{
  "train_examples": 77898,
  "targets": ["class"],
  "widths": [96, 192, 288],
  "scale_shift_norm": false,
  "dropout": 0.05,
  "attention": true,
  "upsampling": "nearest_conv",
  "momentum": 0.95,
  "orthogonalizer": "polar_express",
  "lr_schedule": "poly"
}
Rows from block 3 of a small class-conditioned image diffusion model, named by matrix and row number. Rows with one number belong to one channel. Each number is 128 + 24 x the weight over its row's rms, rounded and kept within 0 to 255. All counts start at 0. Numbers have three digits each.
After each channel's rows are labels from the 100 images, of 14976 (inputs lightly noised), where the channel reaches its highest value: "responds to" is what is common among them; "colour at peak" is the nearest of a few named colours to the mean colour under the peak. Only what is clearly more common there than usual is listed. The data: photos of plants, animals and fungi (iNaturalist). In brackets: how many of the 100, against the usual share in percent.
# convs0: first 3x3 conv (model.mid.0.convs.0.weight, 288x288x3x3, standardized in use, each kernel summed), inputs 96-191
# convs1: second 3x3 conv (model.mid.0.convs.1.weight, 288x288x3x3, standardized in use, transposed, each kernel summed), outputs 96-191

convs0.242:121131126158129113126113095154141147169142117151071158097137106139150112122161104148167150135167107091123119130110130130117101116114102108128154163135103146094125110131110123128114121147130110147157097124112133116120102129125122176092120118115103206142102139128116125110150165110136100086
convs1.242:099160128103091075125099140132102137124085153127140129131146127172098100128132163114098115106130129140107119155116169164110146165145089190161078126133151108125148107146126133094122132119118114107096125124144094143160156122157152086127084114164116090121130137110118164154148142119151145168
responds to: phylum Arthropoda (64 vs 30.9); class Insecta (62 vs 29.2); order Lepidoptera (38 vs 13.7)
colour at peak: brown (54 vs 24.2); black (32 vs 3.5)

convs0.131:160130129147106160141137088110145154107131163127142187157144104147135118133157099130154148155110145153139126159047155164112084130089125135139117135108153095144109153081100115121145108133120147120131154091091150075087156147144160096133136137153183100126114146140109127140128116148112103140
convs1.131:100147128121154128138158109098092143123175107173128098107088116115136152179095124159087142121137153120131099134140091113110091137186127097117172103104152148104138125177137118130128094134096137133086118183110110122153202126103094117092094087122144107126104111105147100178118136107133136139
responds to: phylum Arthropoda (69 vs 30.9); class Insecta (65 vs 29.2)
colour at peak: grey (77 vs 49.9)

convs0.90:120077113140179110085107122111118109100117114139142111097132115101129134178148100115080106142147124128144153097166072109120121099132069153133149134107076117137147138154132159122158140126137138146132132160095143166111080140137179117131096157164159160113103125149144092115134148125143135127
convs1.90:127158145136116152108139117153145094181114106084138137133108123116130142082146160165150152101105141104135088131180119141145126143155180117114144109108147159098107121160106150067109124095098159133149104138145136090180110130107120135165103095134121092122116117105107124133095130099118079107
responds to: kingdom Plantae (30 vs 7.3); phylum Tracheophyta (30 vs 7.3); class Magnoliopsida (25 vs 5.6)
colour at peak: pink (46 vs 10.2); white (33 vs 5.8)

convs0.68:133108144145112115112142186119121128138157117122126153133135136089103110160158114153103145132128131105132162147081114091144096109133204159139112115130085132127164146100125097138169092140112143094115113156150100136100091128139120116117138144166115122111138136115130103109164122144088165156
convs1.68:096145165135151170148118080112181136089135144104171150113134121096112111120145112150139081151138124117112129092157128126130130157117137137130142142105115074087158101129164166158127106129106106137161153082099171146118097099075115116103135144121134152136132134115118104126106117142118097137
responds to: phylum Tracheophyta (25 vs 7.3); kingdom Plantae (25 vs 7.3)
colour at peak: white (32 vs 5.8)

convs0.276:121141109077110099135139141124113154128128112145106128082110154152112106165158087128126253114155118136147113132107137132123074134128097147179140130145111122156169148110141154176104124149135142119123117127151102071125111144146155105123121125131140150136111124109105107109097108115096159117
convs1.276:113139164153085119134117184166119135108091142138119126145144100124135139122123087131111068128126094131144105148129080104174140136123134172149117164096108085170138087159131116114104133137131127150114128089103133151152127135102108141157133158147174113129140160125122151126134125131111095071
responds to: class Insecta (71 vs 29.2); phylum Arthropoda (71 vs 30.9); order Lepidoptera (33 vs 13.7)
colour at peak: pink (34 vs 10.2)

convs0.256:122131152134147141149130164133122147110097139144128136117131108049129121119159141137128113130132144117121109143107130110141117131149146084138126112126092122122102161121096133145134147125119120157122118069133137135116124157090117126104133113137118169138124140148124141113130125130137115139
convs1.256:167135100127150133130137113168179101124134095153120142145141098121089149114117136105133121108123203120114104127118119132051127130097118139137128142164181101148135082122135189114154133115113135126154126153130155083081125106081173120115116144115144115139132124162133138121097106134163098081
responds to: class Insecta (86 vs 29.2); phylum Arthropoda (86 vs 30.9)
colour at peak: brown (60 vs 24.2)

convs0.105:136097138109135139137130103137109139067125141092141113116127151097150090099111099115160151140128128136164110135142129128149101111118153108129120109173132131119077134134159109124013130131134131108160122165136132118128162124122157164137135143154163106128112129135153123136126129123158153098
convs1.105:134122177096109104080120106163149126114140093118129115142116155169105099150084114130155117111150153106101118141167103108141148106150121095119103098126104159135112145155141162131091130154114148132170082134131137131135104134097150077136162127170137131124084120133169108162121102155127125136
responds to: order Charadriiformes (29 vs 7.6)
colour at peak: grey (84 vs 49.9)

convs0.192:098091117159103139141101059129127117113103120192129123125139181118144068138093083144114122124133120140118148139145158135146119122100118132121134169114118118135110100110104109178144132115115111120135157143126120106182137112161155184165091131125143091154115123164103146123104114137147146136
convs1.192:075122159141150115110146146108148130123159134147142109148127122155137135094126114103181181123139132082119129121150134082119108113139119075139148121086146125133116150159126148126169112137119134130152116114130116087097130147157143090147112148136123129124141123106173183105160152082089153110
responds to: phylum Chordata (94 vs 60.8); class Aves (92 vs 55); order Charadriiformes (33 vs 7.6)
colour at peak: grey (85 vs 49.9)

convs0.145:129094112139159137128173157152133118161127122099106124173138176139102131128124138157143126132121114105125125134121117101087107131169114145116166109139128142122053131129111115129096120134137101114117130156134151120120191137139133157115137110147086110138090124122152164142155129136176077119
convs1.145:164148105092123107127100061087089119101119125127146138143137111102113113112128116091152112112145111140134069105113168169145178118129113140094107165139140124090118117130137142116124102114118125115164135082140133118095131130152150103114128151139109109161088125181151122155128185100168140159
responds to: phylum Chordata (97 vs 60.8); class Aves (94 vs 55); order Charadriiformes (37 vs 7.6)
colour at peak: grey (75 vs 49.9)

convs0.119:114118141096156108119104188139096132133135137109116126161133135102141109096148051147072118132089115159133141142056112096098140146083113102146105130143114107107096122153143166127126149152122090095123136106141132102121126101163101144126114124091102081121086126130123105145120158121105128106
convs1.119:144130170121102122090103117128100102127106147173114135113103112111125140113113157076118127144147152085125098136144137139143120111146103113128113097125123147174121137118132143133159125160128190165126085127114150089133136115131144121124125131223124126092105125123142141112136112141159120156
responds to: class Aves (86 vs 55); order Charadriiformes (39 vs 7.6)
colour at peak: grey (84 vs 49.9)

convs0.45:121112132077080118115160095136134156132118121119114126180130101133139116196132137153130129121122147144167152136082143164099121136133103199141138090137157085143109112145134141142125124110120104101125091107120135067155107129098141121146099094112134107141104132115127115093109132134143167130
convs1.45:153132128126136139127140112110118155125143146119125130131144142115107123065132085101092111105136119120116116122121098146161150119137098106094113126102122122140134110117098130102136126119166118125097125132112110114110153110167148120166110143154146141123140091119141143159123126153121135102
responds to: phylum Chordata (95 vs 60.8); class Aves (86 vs 55)
colour at peak: brown (55 vs 24.2); black (27 vs 3.5)

convs0.141:106155100082079143124096118142120149142112122072092176152141097121143125146119139113161135138139132149138152136125099120095151133124113119146113116153077142102155095109157117119058125134163154134109088093104115148162166111094110105114092116119146081104105155099097108133118120132167126136
convs1.141:164113125121098135086126136087139130119160148135124104140136105138125126131115103090116094158099174110129142142152118128128156112109102094118136123097174120150123131117125152110167112119111127124136130117092119155156124182119097188170109117133103130122156111135114150128143135153096163114
responds to: phylum Chordata (93 vs 60.8); class Aves (91 vs 55); order Passeriformes (69 vs 24.9)
colour at peak: brown (56 vs 24.2)

convs0.83:132122152129126122129083134117122131090156113120133153161116118111126126129184074135130211121149134131144133124123125134102144107150174144127139131112135124134122129124104153147126122123124127132154125124120107168084100097095145109112140096145089112139094131137119134115131104132123124119
convs1.83:164106126117134145161142117116148113113091144156122120133122099145140110125143127120104096157089102125112146139137132116137148171141129158119124174112126082094102114167125104071128136119126101119123139155142126124152113157137116124107126160138172127145133146153130168134126107131141124130
responds to: class Insecta (82 vs 29.2); phylum Arthropoda (82 vs 30.9); order Lepidoptera (39 vs 13.7)
colour at peak: pink (50 vs 10.2)

convs0.21:141153155096109146127107043129119132089110113133133101098126093163127128093139087117153147136114123126124121138139136106158137083118129134122121175124124157125103127144146155122120124131123142159182155101120111075113128122133127146142116154150125174161156149137158114150142121162130135137
convs1.21:139120093125157147140134163130135145155127155146094143112138153122098123113154142154128137106118073146136116162117106095167132137148139089101124090102071116175139156125120114126100104112126108097144175121125168127104127149139117120146161152106109119101115129143100128143147079104153113173
responds to: order Passeriformes (55 vs 24.9)
colour at peak: white (76 vs 5.8)

convs0.248:104117136133141113111123073114145115128078142149146083159139109164103110104140126128146166125096124106130118121179121104125110120156100135116145112105143125111111163155111105137168161115171130113132136191125119161118049126136078119177160133116127159126130114127137110165162110140145128143
convs1.248:069121160106114200104128096129086108119102116131137088113128168122132124148136124124127093113175113119160137110068129142149128124182125137107067140096149131105123133089157135127101132139136091123170090111159081120154076102128109093121113107106139140130132124133107143109108146118116131118
responds to: order Charadriiformes (31 vs 7.6); order Anseriformes (28 vs 5.5); family: Anatidae (28 vs 5.5)
colour at peak: pink (43 vs 10.2); white (33 vs 5.8)

convs0.179:129130119156160136126120132106124128153108146135110152152148132135135098136120089123122141121182125132147120132123151125134195129126150095122099157131079151102023131160133134128099159110081128097143154109134141109159128132124106164148157153150115126121059129140130154150139147127094109105
convs1.179:130108141127132115102123115090132153119129121138102130167137115143136113119098172123159145122114103130125163153158144131126123136118098134135163091114169114136161146085154097154164108138127138119105133097134099089112094146121148146098111158135127112103165127124165133127208098103128162150
responds to: class Aves (99 vs 55); phylum Chordata (99 vs 60.8); order Anseriformes (38 vs 5.5); family: Anatidae (38 vs 5.5)
colour at peak: grey (91 vs 49.9)

convs0.27:144108125143105112122088138118145131135114134161138121164131123120135145129081133140124124115110138124136123136174168134110128115106140138166144122130101141084127139113111096161106126129126135128121121131118121154139088097101139153114090104120083103093144125113149089154166111159149184093
convs1.27:109113168076140144162119134151114147112129150117122156122151170176110115179176100071143124162165128117163149171141094104113130152124133145101103130117134099093119146120143093108079128107143097138147154108102140100135085148171157114153154165119140140143123183101143133107114108101101124142
responds to: order Charadriiformes (33 vs 7.6)
colour at peak: pink (49 vs 10.2); white (40 vs 5.8)

convs0.181:109147116143136146134123040145143138107128120113128122087142078158116147157110148148149144139119137089118175142184132132094110103137150111129136145128112129110095079112128115135145117121186094130138053079152149098157150155123158092109142133190089078110180138134115101152135112129129143146
convs1.181:154052130111093107103136193100138130138118154132141128093142183079180111112129076123142116169138126136152126145100132101125120108146109152108104131137120120154161138166123127151148141145136127121140166088164117151113125117107137145137152097080133153131145152100106121113122098172129098087
responds to: class Aves (91 vs 55); order Passeriformes (63 vs 24.9)
colour at peak: grey (77 vs 49.9)

convs0.85:128115155157098113099133162144159111156158111140156160166142118116163143135136140124167116135146123128121132121150145122139156102153164174134131138148102104120103106153102136100111113112096122138151126169099138122149174119146128090126124153131123138136100114113106121116099168124111101159
convs1.85:134128098156113135134101105162133142119111156134144118115155156162103134116123165164105174118137157125073077116086089115130129146103116146137162169129145161097135153149116169112139131129165156132131147135167134149107123146106101129153141114164138134126112121127152111150151144151134124138
responds to: kingdom Plantae (40 vs 7.3); phylum Tracheophyta (40 vs 7.3); class Magnoliopsida (36 vs 5.6)
colour at peak: brown (55 vs 24.2)

convs0.111:159123157062119122151120187104091135155109138107098137111136174119139151139121137134119137117119128129135148142161160094179128117113083141125130101095108127127116087133123106127153174153114131158147125125136142103157166114177098154127142140159128153126147154083122116112116116146141149121
convs1.111:154131178141095101157099148144146112146116151147145100132152134129082130119144141159155150123088170092137146157113160089130112091123135104111134107184094129119138173138123110155105155072108127131111134117102134168100109161118105149103101098104105095116126124169112128119148102171158074170
responds to: phylum Tracheophyta (30 vs 7.3); kingdom Plantae (30 vs 7.3)
colour at peak: white (56 vs 5.8)

convs0.249:117157144105123125142146093167124143144051123091092139063143139070122132135132183104153109152107124099121137134132142147091082128124105103098108110140117155137141154110181122142128113135128143115109095105142119113108083149126135106118173118137142154144153127142137138120138150147111119112
convs1.249:143129112133112138140137132103129089131151131114113107127101117189158125150108082125098093089151123148152113171114123140141139128098084144125151181121155133112115153113124102081123102140141117161146098116132160164160148157126096114156087130147148130127149110162114135116110128152087155171
responds to: order Passeriformes (52 vs 24.9)
colour at peak: brown (63 vs 24.2); black (31 vs 3.5)

convs0.213:137122165142118153149142088113144138122129142100107163108150170035143126145106155100122115152122136138164131153080138135150146139138120084132117128132100152138138137110167137116128136139114136109121169117115161149136126161123132136115207159112106128147147139159146129138135129140105141131
convs1.213:130115104139126159138108049148134109103108104145148131136137122203133104091155113148151167119143156136133077125141149135115143108125105142139156136135188113111112101098135161152142098159158175131114080113152106108139197095111119131130155148151184136153129128166115128126130149139143136138
responds to: phylum Tracheophyta (30 vs 7.3); kingdom Plantae (30 vs 7.3); class Magnoliopsida (27 vs 5.6)
colour at peak: brown (78 vs 24.2)

convs0.191:171115120106124135130135140149114122162085141123097168092138153163148135172073144140126088137203137148102136141094140143130103170143127100120128088111118088135110105137116091149155103106128103125133152128127126089111123109124108101106159116172093117111115129114145134086108089143141064129
convs1.191:116090145139107125186125108117137088099152098096128123124146109165094119178169136091092150123100154128110179168143118123111117083157106114169126132104082116115167141121131108151100138147076115165122123087127165160163148137178119168105119124118113114122107138141102120137129141157130140154
responds to: order Lepidoptera (31 vs 13.7)
colour at peak: brown (55 vs 24.2)

convs0.268:119107167135091125119135129090103123098132148085085173136136123114125107131141097149161156132111141158132116130152137124123123121122154103141130119105095145142124130122135110134147125150105119138161161166103114147101158139128112095122146120123133094116096109109148146105105118146168119122
convs1.268:140129154101133150184124139126165110125089114166115129111133090118157129136187139114128113097133121107089123136128147115126142134110120144125090105139133104123129132074110110168108158126155097138179166106120140153096095164121098105075128128112123128125135138151090118120079082130146131169
responds to: kingdom Plantae (47 vs 7.3); phylum Tracheophyta (47 vs 7.3); class Magnoliopsida (26 vs 5.6)
colour at peak: white (83 vs 5.8)

convs0.194:157161120128140152134127141148130138152118130141132123157135131136139149114074147142151096134104122119139148135141136146121135165141134115115112099117112123109116121140071103152128152049117101120129086069128102117116131114131091141116026086122117089114126138110133135128090116145110104132
convs1.194:099132152113131107093132128143185111110114120152132115166134134109171130113099136120141106107181153092149127097127144116090121150101084098098122128117156092139128074130163144149130125148125095127120100107078158151168114130111150109093119120122095148138106124152111181131110149143122158136
responds to: phylum Arthropoda (67 vs 30.9); class Insecta (65 vs 29.2); order Lepidoptera (47 vs 13.7)
colour at peak: brown (53 vs 24.2)

convs0.24:113118123145117140133133082156091138158121135122094169161113162161142126139132145135142149131120136114171132126118150137148148160107102143109140081120127079095088110089107117125125119120162154169110138079121152127124148103105133107135155103116083075117128116144168134116131107126093126131
convs1.24:127147142110129100094119177129124192115142126157109129141135090145120114130131100133128146108148109119124165110128168097124091157129146123180137129122123131107146133163159117154101115111091127137130105125136131113128130126106120106147131117167157095157134123132137179116118163117131141146
responds to: phylum Arthropoda (60 vs 30.9)
colour at peak: white (51 vs 5.8); pink (30 vs 10.2)