Rows from block 3, named by matrix and row number. Rows with one number belong to one channel. Each number is 128 + 24 x the weight over its row's rms, rounded and kept within 0 to 255. All counts start at 0. Numbers have three digits each. After the name is the row's rms in percent of the matrix's.
# convs0: first 3x3 conv (model.mid.0.convs.0.weight, 288x288x3x3, standardized in use), inputs 231-241, a 3x3 kernel for each
# convs1: second 3x3 conv (model.mid.0.convs.1.weight, 288x288x3x3, standardized in use, transposed), outputs 231-241, a 3x3 kernel for each
convs0.34 096:122123150120158148140099153134155093140205120164160084133122145144147153108151146104143147107145125113148170143124165116121133114117117102136142095107119114089113136119130170185114197141105148113154147121129178108112152112131189133153120091165122143107139138152160119124147127110100092126130097118
convs1.34 116:108098128106102124123117108158130107170151118153142132134153170129129136146150147076071136092105161088134184098133140123140145141124117076166211100125160116088140128101091136128110149118088141130096107120105109122093078166127116156180125182134142138159137114122129101123143077118143094118156084175
convs0.35 101:109132120154131134098084113151143101129138132111122151121114099137151143122097134135105146115124141168139100131162150131143154124125122134154145131114107207187129156140147136143143147149126125114159048040089088088119106106116110125111141146159149133103111133119095102090110107127143125132136141136
convs1.35 099:136134147108077101142170179062084107113133124087113119135133129147179170151134112101111108144148119150162169125108148126121075128103102152134145135094191117112151125112123103107104140106124129124144112121117135141141111126115158144145150105117169182195138104126133119110155127152083105126114094152
convs0.36 100:132166126150152152098101127108125066141144130089097136098133120076153151109078138114172116175125136107126149116147127132155114120141134144167115101135138155102088166126076117139102130121131131157136097123097148099107187142146125159147160159139117116126120144161085142132131127078164144127112138128
convs1.36 090:130144204149114143164080153128138157105112163124122140120151174078110127136169122127127126101138124096103102098120122104108099112117145122145137130134150116134147123142141142151137144136126126137129119152146182138145127108112118143112123122139108100121081112151104145176155126161142116141157181139
convs0.37 094:143101115175133083128147165142117139115178128127141096150141095160118132060090129108080132150112106129159138112093126126108099123108124136109114160115109105173132124133125156162195130175162138139150112148211156157140109110142110117112130101105100115169194128112112124148140152141159148181117121132
convs1.37 049:102138165064094152140071128124149133127137112127164152129134130104128142131139150125148167151134152163188162134116149151150117165156124135169104145161172087122136113101122121102109138153113142165172125127171122135137144121114129112146089126123113123122110105106108126098124159146143136121137120137
convs0.38 101:122113128125110123121108103110121120114126115099096149114119137121123147109122116112148103132106127117110128163107154155111127140112129113153146136117113103120110128119109164061142118059147101103217088043211070111230136128114125113111120129107136099144136110127100086154135146147109114143117118162
convs1.38 110:127106118143094121123130106103088088138100110114130127147134143112105102089078123158170124161144148151111129154108114128094086111060090109084102124103107132076166088125118118114100129132107128103130080121096087147100150109148167166163156168134120151133136124167134135166120131130125108147098133142
convs0.39 103:155167175143158170191166186125149126124181143106178136116118165101096146090118129136124126167098104188138128102164126126150105134173064092082105079082099144117155109116100105115152077102177090107123104142119113120140159153154188141135147112129139136118142151123132117106122121124097120134133137132
convs1.39 101:125120088102101112130077116099152179107146141141110097123115146144161143096115153163140131158126116153166138151127142150122145150075133076102091124143142145158181103093116124155133143141135140124154119100144094143156081111097120135118121121096130116148151104148119115146175150071107085103095116096
convs0.40 099:080101103078186134095135154127159134120114079150153096128118132118149081136156128144157140148155107186136123138145121122099110141124118116155137142124081159130151167191165107099152152175140147150090157108080145138209148136158122130149141159136195134115139087122121137080130088109110119130114171154
convs1.40 093:179146201100096132131136154121113104088142124129152127133117120139148160137102135143143153126124069108109108137130130173129122159137138148125110180151072162149126125090141130145211153136181119109107123122129160152148140124119122144136130120131125143157172129149149100151133125159122130107136128113
convs0.41 101:133107128099105114180162116145150121108150118144127153133181105127107116080111130111121111153107093109083106134103118117137093122115116128135134117170143161203153064162148190116109122115133145140136135057096125107154146151122149140146113156108129111127118151093103119127117122119170147111146107101
convs1.41 097:126137115153137114116125120133104104123122119131131103153162152119136160131135121130172167167126091139124118124097113156144118138162161108109141123129128091118143124122107144145092125161136113110132081120125106109149136148147149132130115096148141150152137181206148124160159137161094139144093108117
convs0.42 103:061128128115117109105098099119120090126111128146167129129147169174147126129086108117131126142129167143117112121152153103105100098129132109121148080033057126115141129154084107124097090137120098108117085084102113141127130119116109169114131145107109077065136089108115117158099114113135112130096144130
convs1.42 113:153149149157133146095141162126139115146159124086083084163126132130155161129149163127109098114138109093100096077086106102107150118109113065093090131048117131161179118138148138127125152120115130142131108134123169158137110118140147154164164134170178177122162168138112133110120132128161157131130129112
convs0.43 088:166153140135150139112131116131162115141169126139219093118147116168164085114126075148108104196138152155128106146119109138147141126132105127151131137151137148148122103149097130139175081242117165124134125138170144145133089076102154132134114140115139121124201141133116112122111147147137133164161140142
convs1.43 098:124124120133096118135111112130154152143144164091095139131135121117115101136127103142080154139103094168106110137161142115150170129146190150133141169157183135122091127111183104100182137128196139127127107122102130150113124082166161136172110140165124121163156132128143104128132095114109081088103095112
convs0.44 103:110132132114126094128114072105096102129140127112077096121108150092113058110119146145133143118133122119141099118099111135118133110089111115086103138131142114138155114098103140114134164146151113106109100125103109144141121136158099131127132142143119133137148144168125155102102091116112154155122148134
convs1.44 100:179173139119109149091129152154139129105152132141181132136124087132135103150161142147111126131151115121147143144156144138167140160135173099106122125164115135142085129107123128136099140148135108138130148138113118134120135136086143138146091104142154085102118130119124134086118104145120152144119134144
convs0.45 102:160112111156149117161131106162181141108145149100124138127145122134162121165135164098094118146118115120130090099132123132168150118100146143142102152089109172114115150138190119113125123091177108131103155152118126141165115104147095115127108084096152148148150168141136137116125127136117146123145143125
convs1.45 104:099097127117114095149146151128155146158110103126096116152131093137136132173137146098105145130145126120141216091154123118137135081086112205153111085116127080117120100102107122144118095142107113130135120140106147144126095122098099130115140167120095094101148116106152111127131106118095106141070101137
convs0.46 099:135122161120111129156125107153141132143150121159145124111157140130155130084134133156138113167175148125107144097165139073142131115132077119129136138133114143110130123150107176179114160161141104182167208143152146127144151114121125117107142117114132113131142132128126124146119129127117129089133130096
convs1.46 096:140113148128072166109114108093141173134129124119122168117116147103111131141162124135108111128114095160110089169156120142094132171094144110151138100120147099115098145146178113091113147104130118126125093135132141124135128117129126164128162146105173128152136133138094151128145144138168113136113081121
convs0.47 093:127114088114116115124108154145147121118131101125113084124080117124089165116161176096116169135129186120164160117130139142121096105089141153117091097114122116082152112138112155189114142158090096120102136107144115134129102127113067117131125108139107163139132144126098106086115128109142133126148169130
convs1.47 095:133091089138086123116104163126133108110116074118132104124141115107137146078120144155171181164166149174137149130108108124095142120128154102128105125092076127065095119122132096150149126169134132120131142074126113089142077111069109131144121132169118144117087117120125096109107145106118173075164172147
convs0.48 102:111129124139166116118141103138103128155140171137144166156128131178127123158124113170128089169139130181148129115125144121138144104113159114119108126075090109127107130141126118126117108149137164125128149099108152096150126135146104110137094143128097158113139123147106151132116106123127137126124137139
convs1.48 098:132145151153163138125177164128086118113105098110142097117127149095100131093108157147109147122126105148163130085157149132112117137118145115133162081084084142134089138100170121074125116100114136144092112130060152144139075102151093125132164138141166153146150126130114129126148106086073130082129137108
convs0.49 101:152148119136112129138096115170141153187100172173086109133144148144097110135113108135109115134137110117121099121120121155132108138123114144143146150132143149132140207139116149125122100123135121134130137182101103123136117142161128122120095107115142135120134141117111124154174148140136151145117110142
convs1.49 122:131154186116113124136108136149130116124129098147168126139142149133134141145151160155116175104119101158148098139152142124140119144092066127106102125131109117169133139130124120097124122115097100112083117088126113106141063138111106169155086152130131137117114107141143086138113127095119128118146131176
convs0.50 098:124156110111124145148106138144149119152131156120120117098132132102118120128126122107110123079106150095100124125114149141157143136142115152130151148120110112122121087090128124124160156137161145174149126127132095090097135140123125160157147130116152144125152139124168133136143163160144152137142164131
convs1.50 117:153114138153155134110103121059098141107124087131095075165145145126139129127117132138110125087125132120165174108108127120107156133130126095134140100154165130121160138135135132141145131155143122107148136104139126115117158146102111150084111150114107109122135132131138106096142126086140106087159124162
convs0.51 094:133163149140132080148105124138166115145205146107162110158160119161153136141142120153109105110157143177134133136141124144147143128095102120111136129155130135159116120174067101180154080140084128137149139146185109195152135166171153189163139153121110141108165174142128138129106131117115140147097130100
convs1.51 076:159144090118113151122133128110140123093119092114119140121141178129121116107091147119143129149127147137133152147158140169184128147102114105062113135090124102109083160136152140149138154136142128138144095130121105151144120145181149107131131087140156118152110141124153105106119171186143183184143128103
convs0.52 096:128140140101105132113125132126151131144129140100120157149154143120150119146075096095107084150115122113152120153156165141133150139141097121116112116116112115101131068136139160163197156122177102110103140131126124125103114137113131149129108117110121146135155146147124115093144105111122103128129129126
convs1.52 096:166149136163132134129179151122152170123100130100093103143121134096121085099109098133124160119111123148137128152143142097148124137134140162167161167165139129115136111125123108153134123137152149162137175152134134114135089094116115110167126143187179149144130151147133145147106140124123139131145097167
convs0.53 095:142168122182170174117161197142107158148088125165148113137126169118120119096071112109086125140130135132131129130117114143141108146139114120126142127140151089081099125118102123070089177111074162155193122126162125116148165156128160134119141152131129148117128078117173120108104113128129063116123119109
convs1.53 115:120112145060116151104053089154132128161140115152134135153144106163136130147178198100125158126139124145144144124127158137120103128101094102118114141134135116129150137141142149109102132123099118153152101129147127125092154123124119136146181148112133160154132184133162113146116123105121099112117125099
convs0.54 102:129129141161128114120101107126148134094098105107111095116089081136123123126116088124172140163156104127137080113075112145111109148111124126093139132096117166090112102156113130132146152139164118166097107143146180147146139137112131165144112143105104129142110145114064121179135125145133147151117117089
convs1.54 090:158103121129116082119066113111137153129134152121109121144146097095128096101097111133122120131091103125132127098131127155144106141192157183112101176057092129070128104129128123158127122142130111074132115091103134087084114110150167157121137133108109101139133129134111117142136132077061106087109168094
convs0.55 098:110144121147173130113162122118117119109148117132149101094138153115176132098124108110136102115131131126109148130111142134112134138100128122114105089155152091106125089130135069204105112146120100148142169173085098123165138104133130116138121095108136140086131148113099107124150141151140173180129148134
convs1.55 112:156103119148132140127100142123158127145156127112117112169086123125109113094038123113099091142076076112084098103135132122096116128078131142124131131113131133101148120100153093121149128133146128107133116130102134131125110095125126118104132133145103086102139175154156114096124092078079187101093158141
convs0.56 103:119105151138104119130119081126130103137133125111134158138132131146095108125125107102110114100131135145124164102088079109073116123176133148134139153104114161158130132141148145149172115095167120083132117121184147120071187162142161133123131120123095141173131168160109123165164175084111118124066098124
convs1.56 101:112137161109133146136148125117120136110122151162136130132132101109109124125152109135133179092100112118078096119069158101158146108108069129087078097109065168165110133120151107159126140125143143133125105138155121127085137136147133129115110159111153122121132185142123151133144151176129152115125130103
convs0.57 099:140099141152157176132109114098130116133119112128117087156189060131141099131122124139131117124121182140154125133132101127107122139122104146105126156096123129150133075125155160126196133127088150132168104096218106085178126136166120113145138106102139100122108129154127114101143171123185171111123130146
convs1.57 115:133135147125089116137165147127146135093124143146132130128152130125162070114067086110107113107122085113131150133131151129138161172162139095145123085145126091123145139155175135182131139164163080172133084141143106125114131133095148127120195085107140128177139112171161141138110132140115124139063126153
convs0.58 105:104152089135135130113117118136100148076121146161132123114089186105133102082123097098111153165144135071110061124103112085158149133127165134147091104123097155159123090144109060110089108146204142142104122118126113140111147126135115135122087067161104107108130126118119107097129128130152123091107097087
convs1.58 095:124111126103111149129125141107103148116151167132180149166137131107152110124153112138155155095125162140113162137151171124162129166110133161103062109096118146095127114143116120158149130149143163123132141121109139110100114114130136138135083134109159142160128148140153145197121148105140182091147147132
convs0.59 092:126108171122086107110145111111129107150118139154082133162111120147119122130112070112140103084140109110147124108128103105098095098111115120140142130131134152140108169145130139188143131164175135106102136143077167131152137104147128121106100081133135152131134137137105103116130120150130146125134176164
convs1.59 047:157151158140125131132092136133137132154117110119127123094093116112089097134143117152192188150166187146166161103103127113115108125133133163128141104108125102088112101129135125123105108114131136134123120118113133116140141148168157178184114138168129148147106106120123130144141145160138157157146144151
convs0.60 102:093087121111084105125114104129084153122122090132110142115092112108070116130094100140109161153136154137106120140120116077107096122121079129138107143150117120113074123088100142108182164145131121135146098128111108123122113146140140145139118123121131138112111147150106088124126157152153137138144089148
convs1.60 096:134134148132075145132137114118112136074154123117157127073123180098106147126135121145175139094126153120125145105145145079123137128146178170132129148153103168118125137129097122113101126153135154148159137143134097113118122124128101153105104095164127180145121120163110148143143110133116137143094131156
convs0.61 098:139093120103107094123105125127132134139147140119151148134111127114140145118124130102126109139199127144104128113120123162168139145131131129116147127128147146117088127135193097148139106104137135096141077055069132108127112118114158112154146126126126124111098103085096156136130160149141140161116139138
convs1.61 096:148160165116124130127132102101105086132117121121146130097117154072160137130154128166133126152156123123145103141135135137106096156107132126117088147167131156210143129134144114102112142146146127150140135120131120115078141145189151105146164134149111081128115088098137152126128123139113125109151132112
convs0.62 097:130157157165160117139117104145119145131086127105124075151125162141114161137153145120117148134134124149146125106114121106113146091104136160164129179143122163131116117137181124145166091110189157181119175131114125122155105107113091103126152114141103127165140127134140144157187162134144143128155133147
convs1.62 084:095104123098137136064123110195148114206165120192163129143157151137128087153172153095092072137095102095100121108111142123132130091102103113101123128125114120110109116106120109090103099127103129080124109121142094109100115123094135119086116141107112086083174145099138181132114121124098106086085030102
convs0.63 096:144151117153148138094138148118165170101130172114121153121100103117074094113128108113117120133134154103128160134131135154158116116111105139148156088090091133139180101157168122144153162169243179132140137088138089137158132143178118116129128124118125188089131197147101116110186166186104123153111157139
convs1.63 104:153127124104138125166096146128133132133120154117113121143173162164177122113155121105056152121133121129132148132181173101104157125101134148164155159152188139122123113130156117151143119141125135112139122163141094140155106119129117106109090137122153134126131109148151107141131109122143118140118095094
convs0.64 099:128142089111139177124108135091102075120127151108145133125156137125143121142122109076071087150126121092126081109126121110095119112121107153139168107118142111176151099071103122149202162193108074085118134109131147100076082105105131133114121123102105116109134124169123126144122095140153119173106118136
convs1.64 059:147158098093104168156127126110089126115141132092104099156142143094087123122099117178157125110117090147131122144165143172186171136134152140122145122132107101150131096107112114116127152147137128181132094107131090103112100137138118101126127124116115103113133124132182140155139095135135147152139103149
convs0.65 098:121157132124148135103155132072160143100190131105127141131130158150122095121154155131111117130143145119135129115149101114153107114130108113141117172206143133136110108127167123164103136131176143099124153156117128137091140149126139125123136084133140128121134146134103150126121145105184220139158156119
convs1.65 087:139133121129125126131123109134146099128156129129117110145170117124131120137150129118161129129149126132115142162162138153136152145113121136124115123130105177169124115124108143149161136145150123149151141168122131147092107173128114149116104102125139091089150118118141121136137122149121116127103161166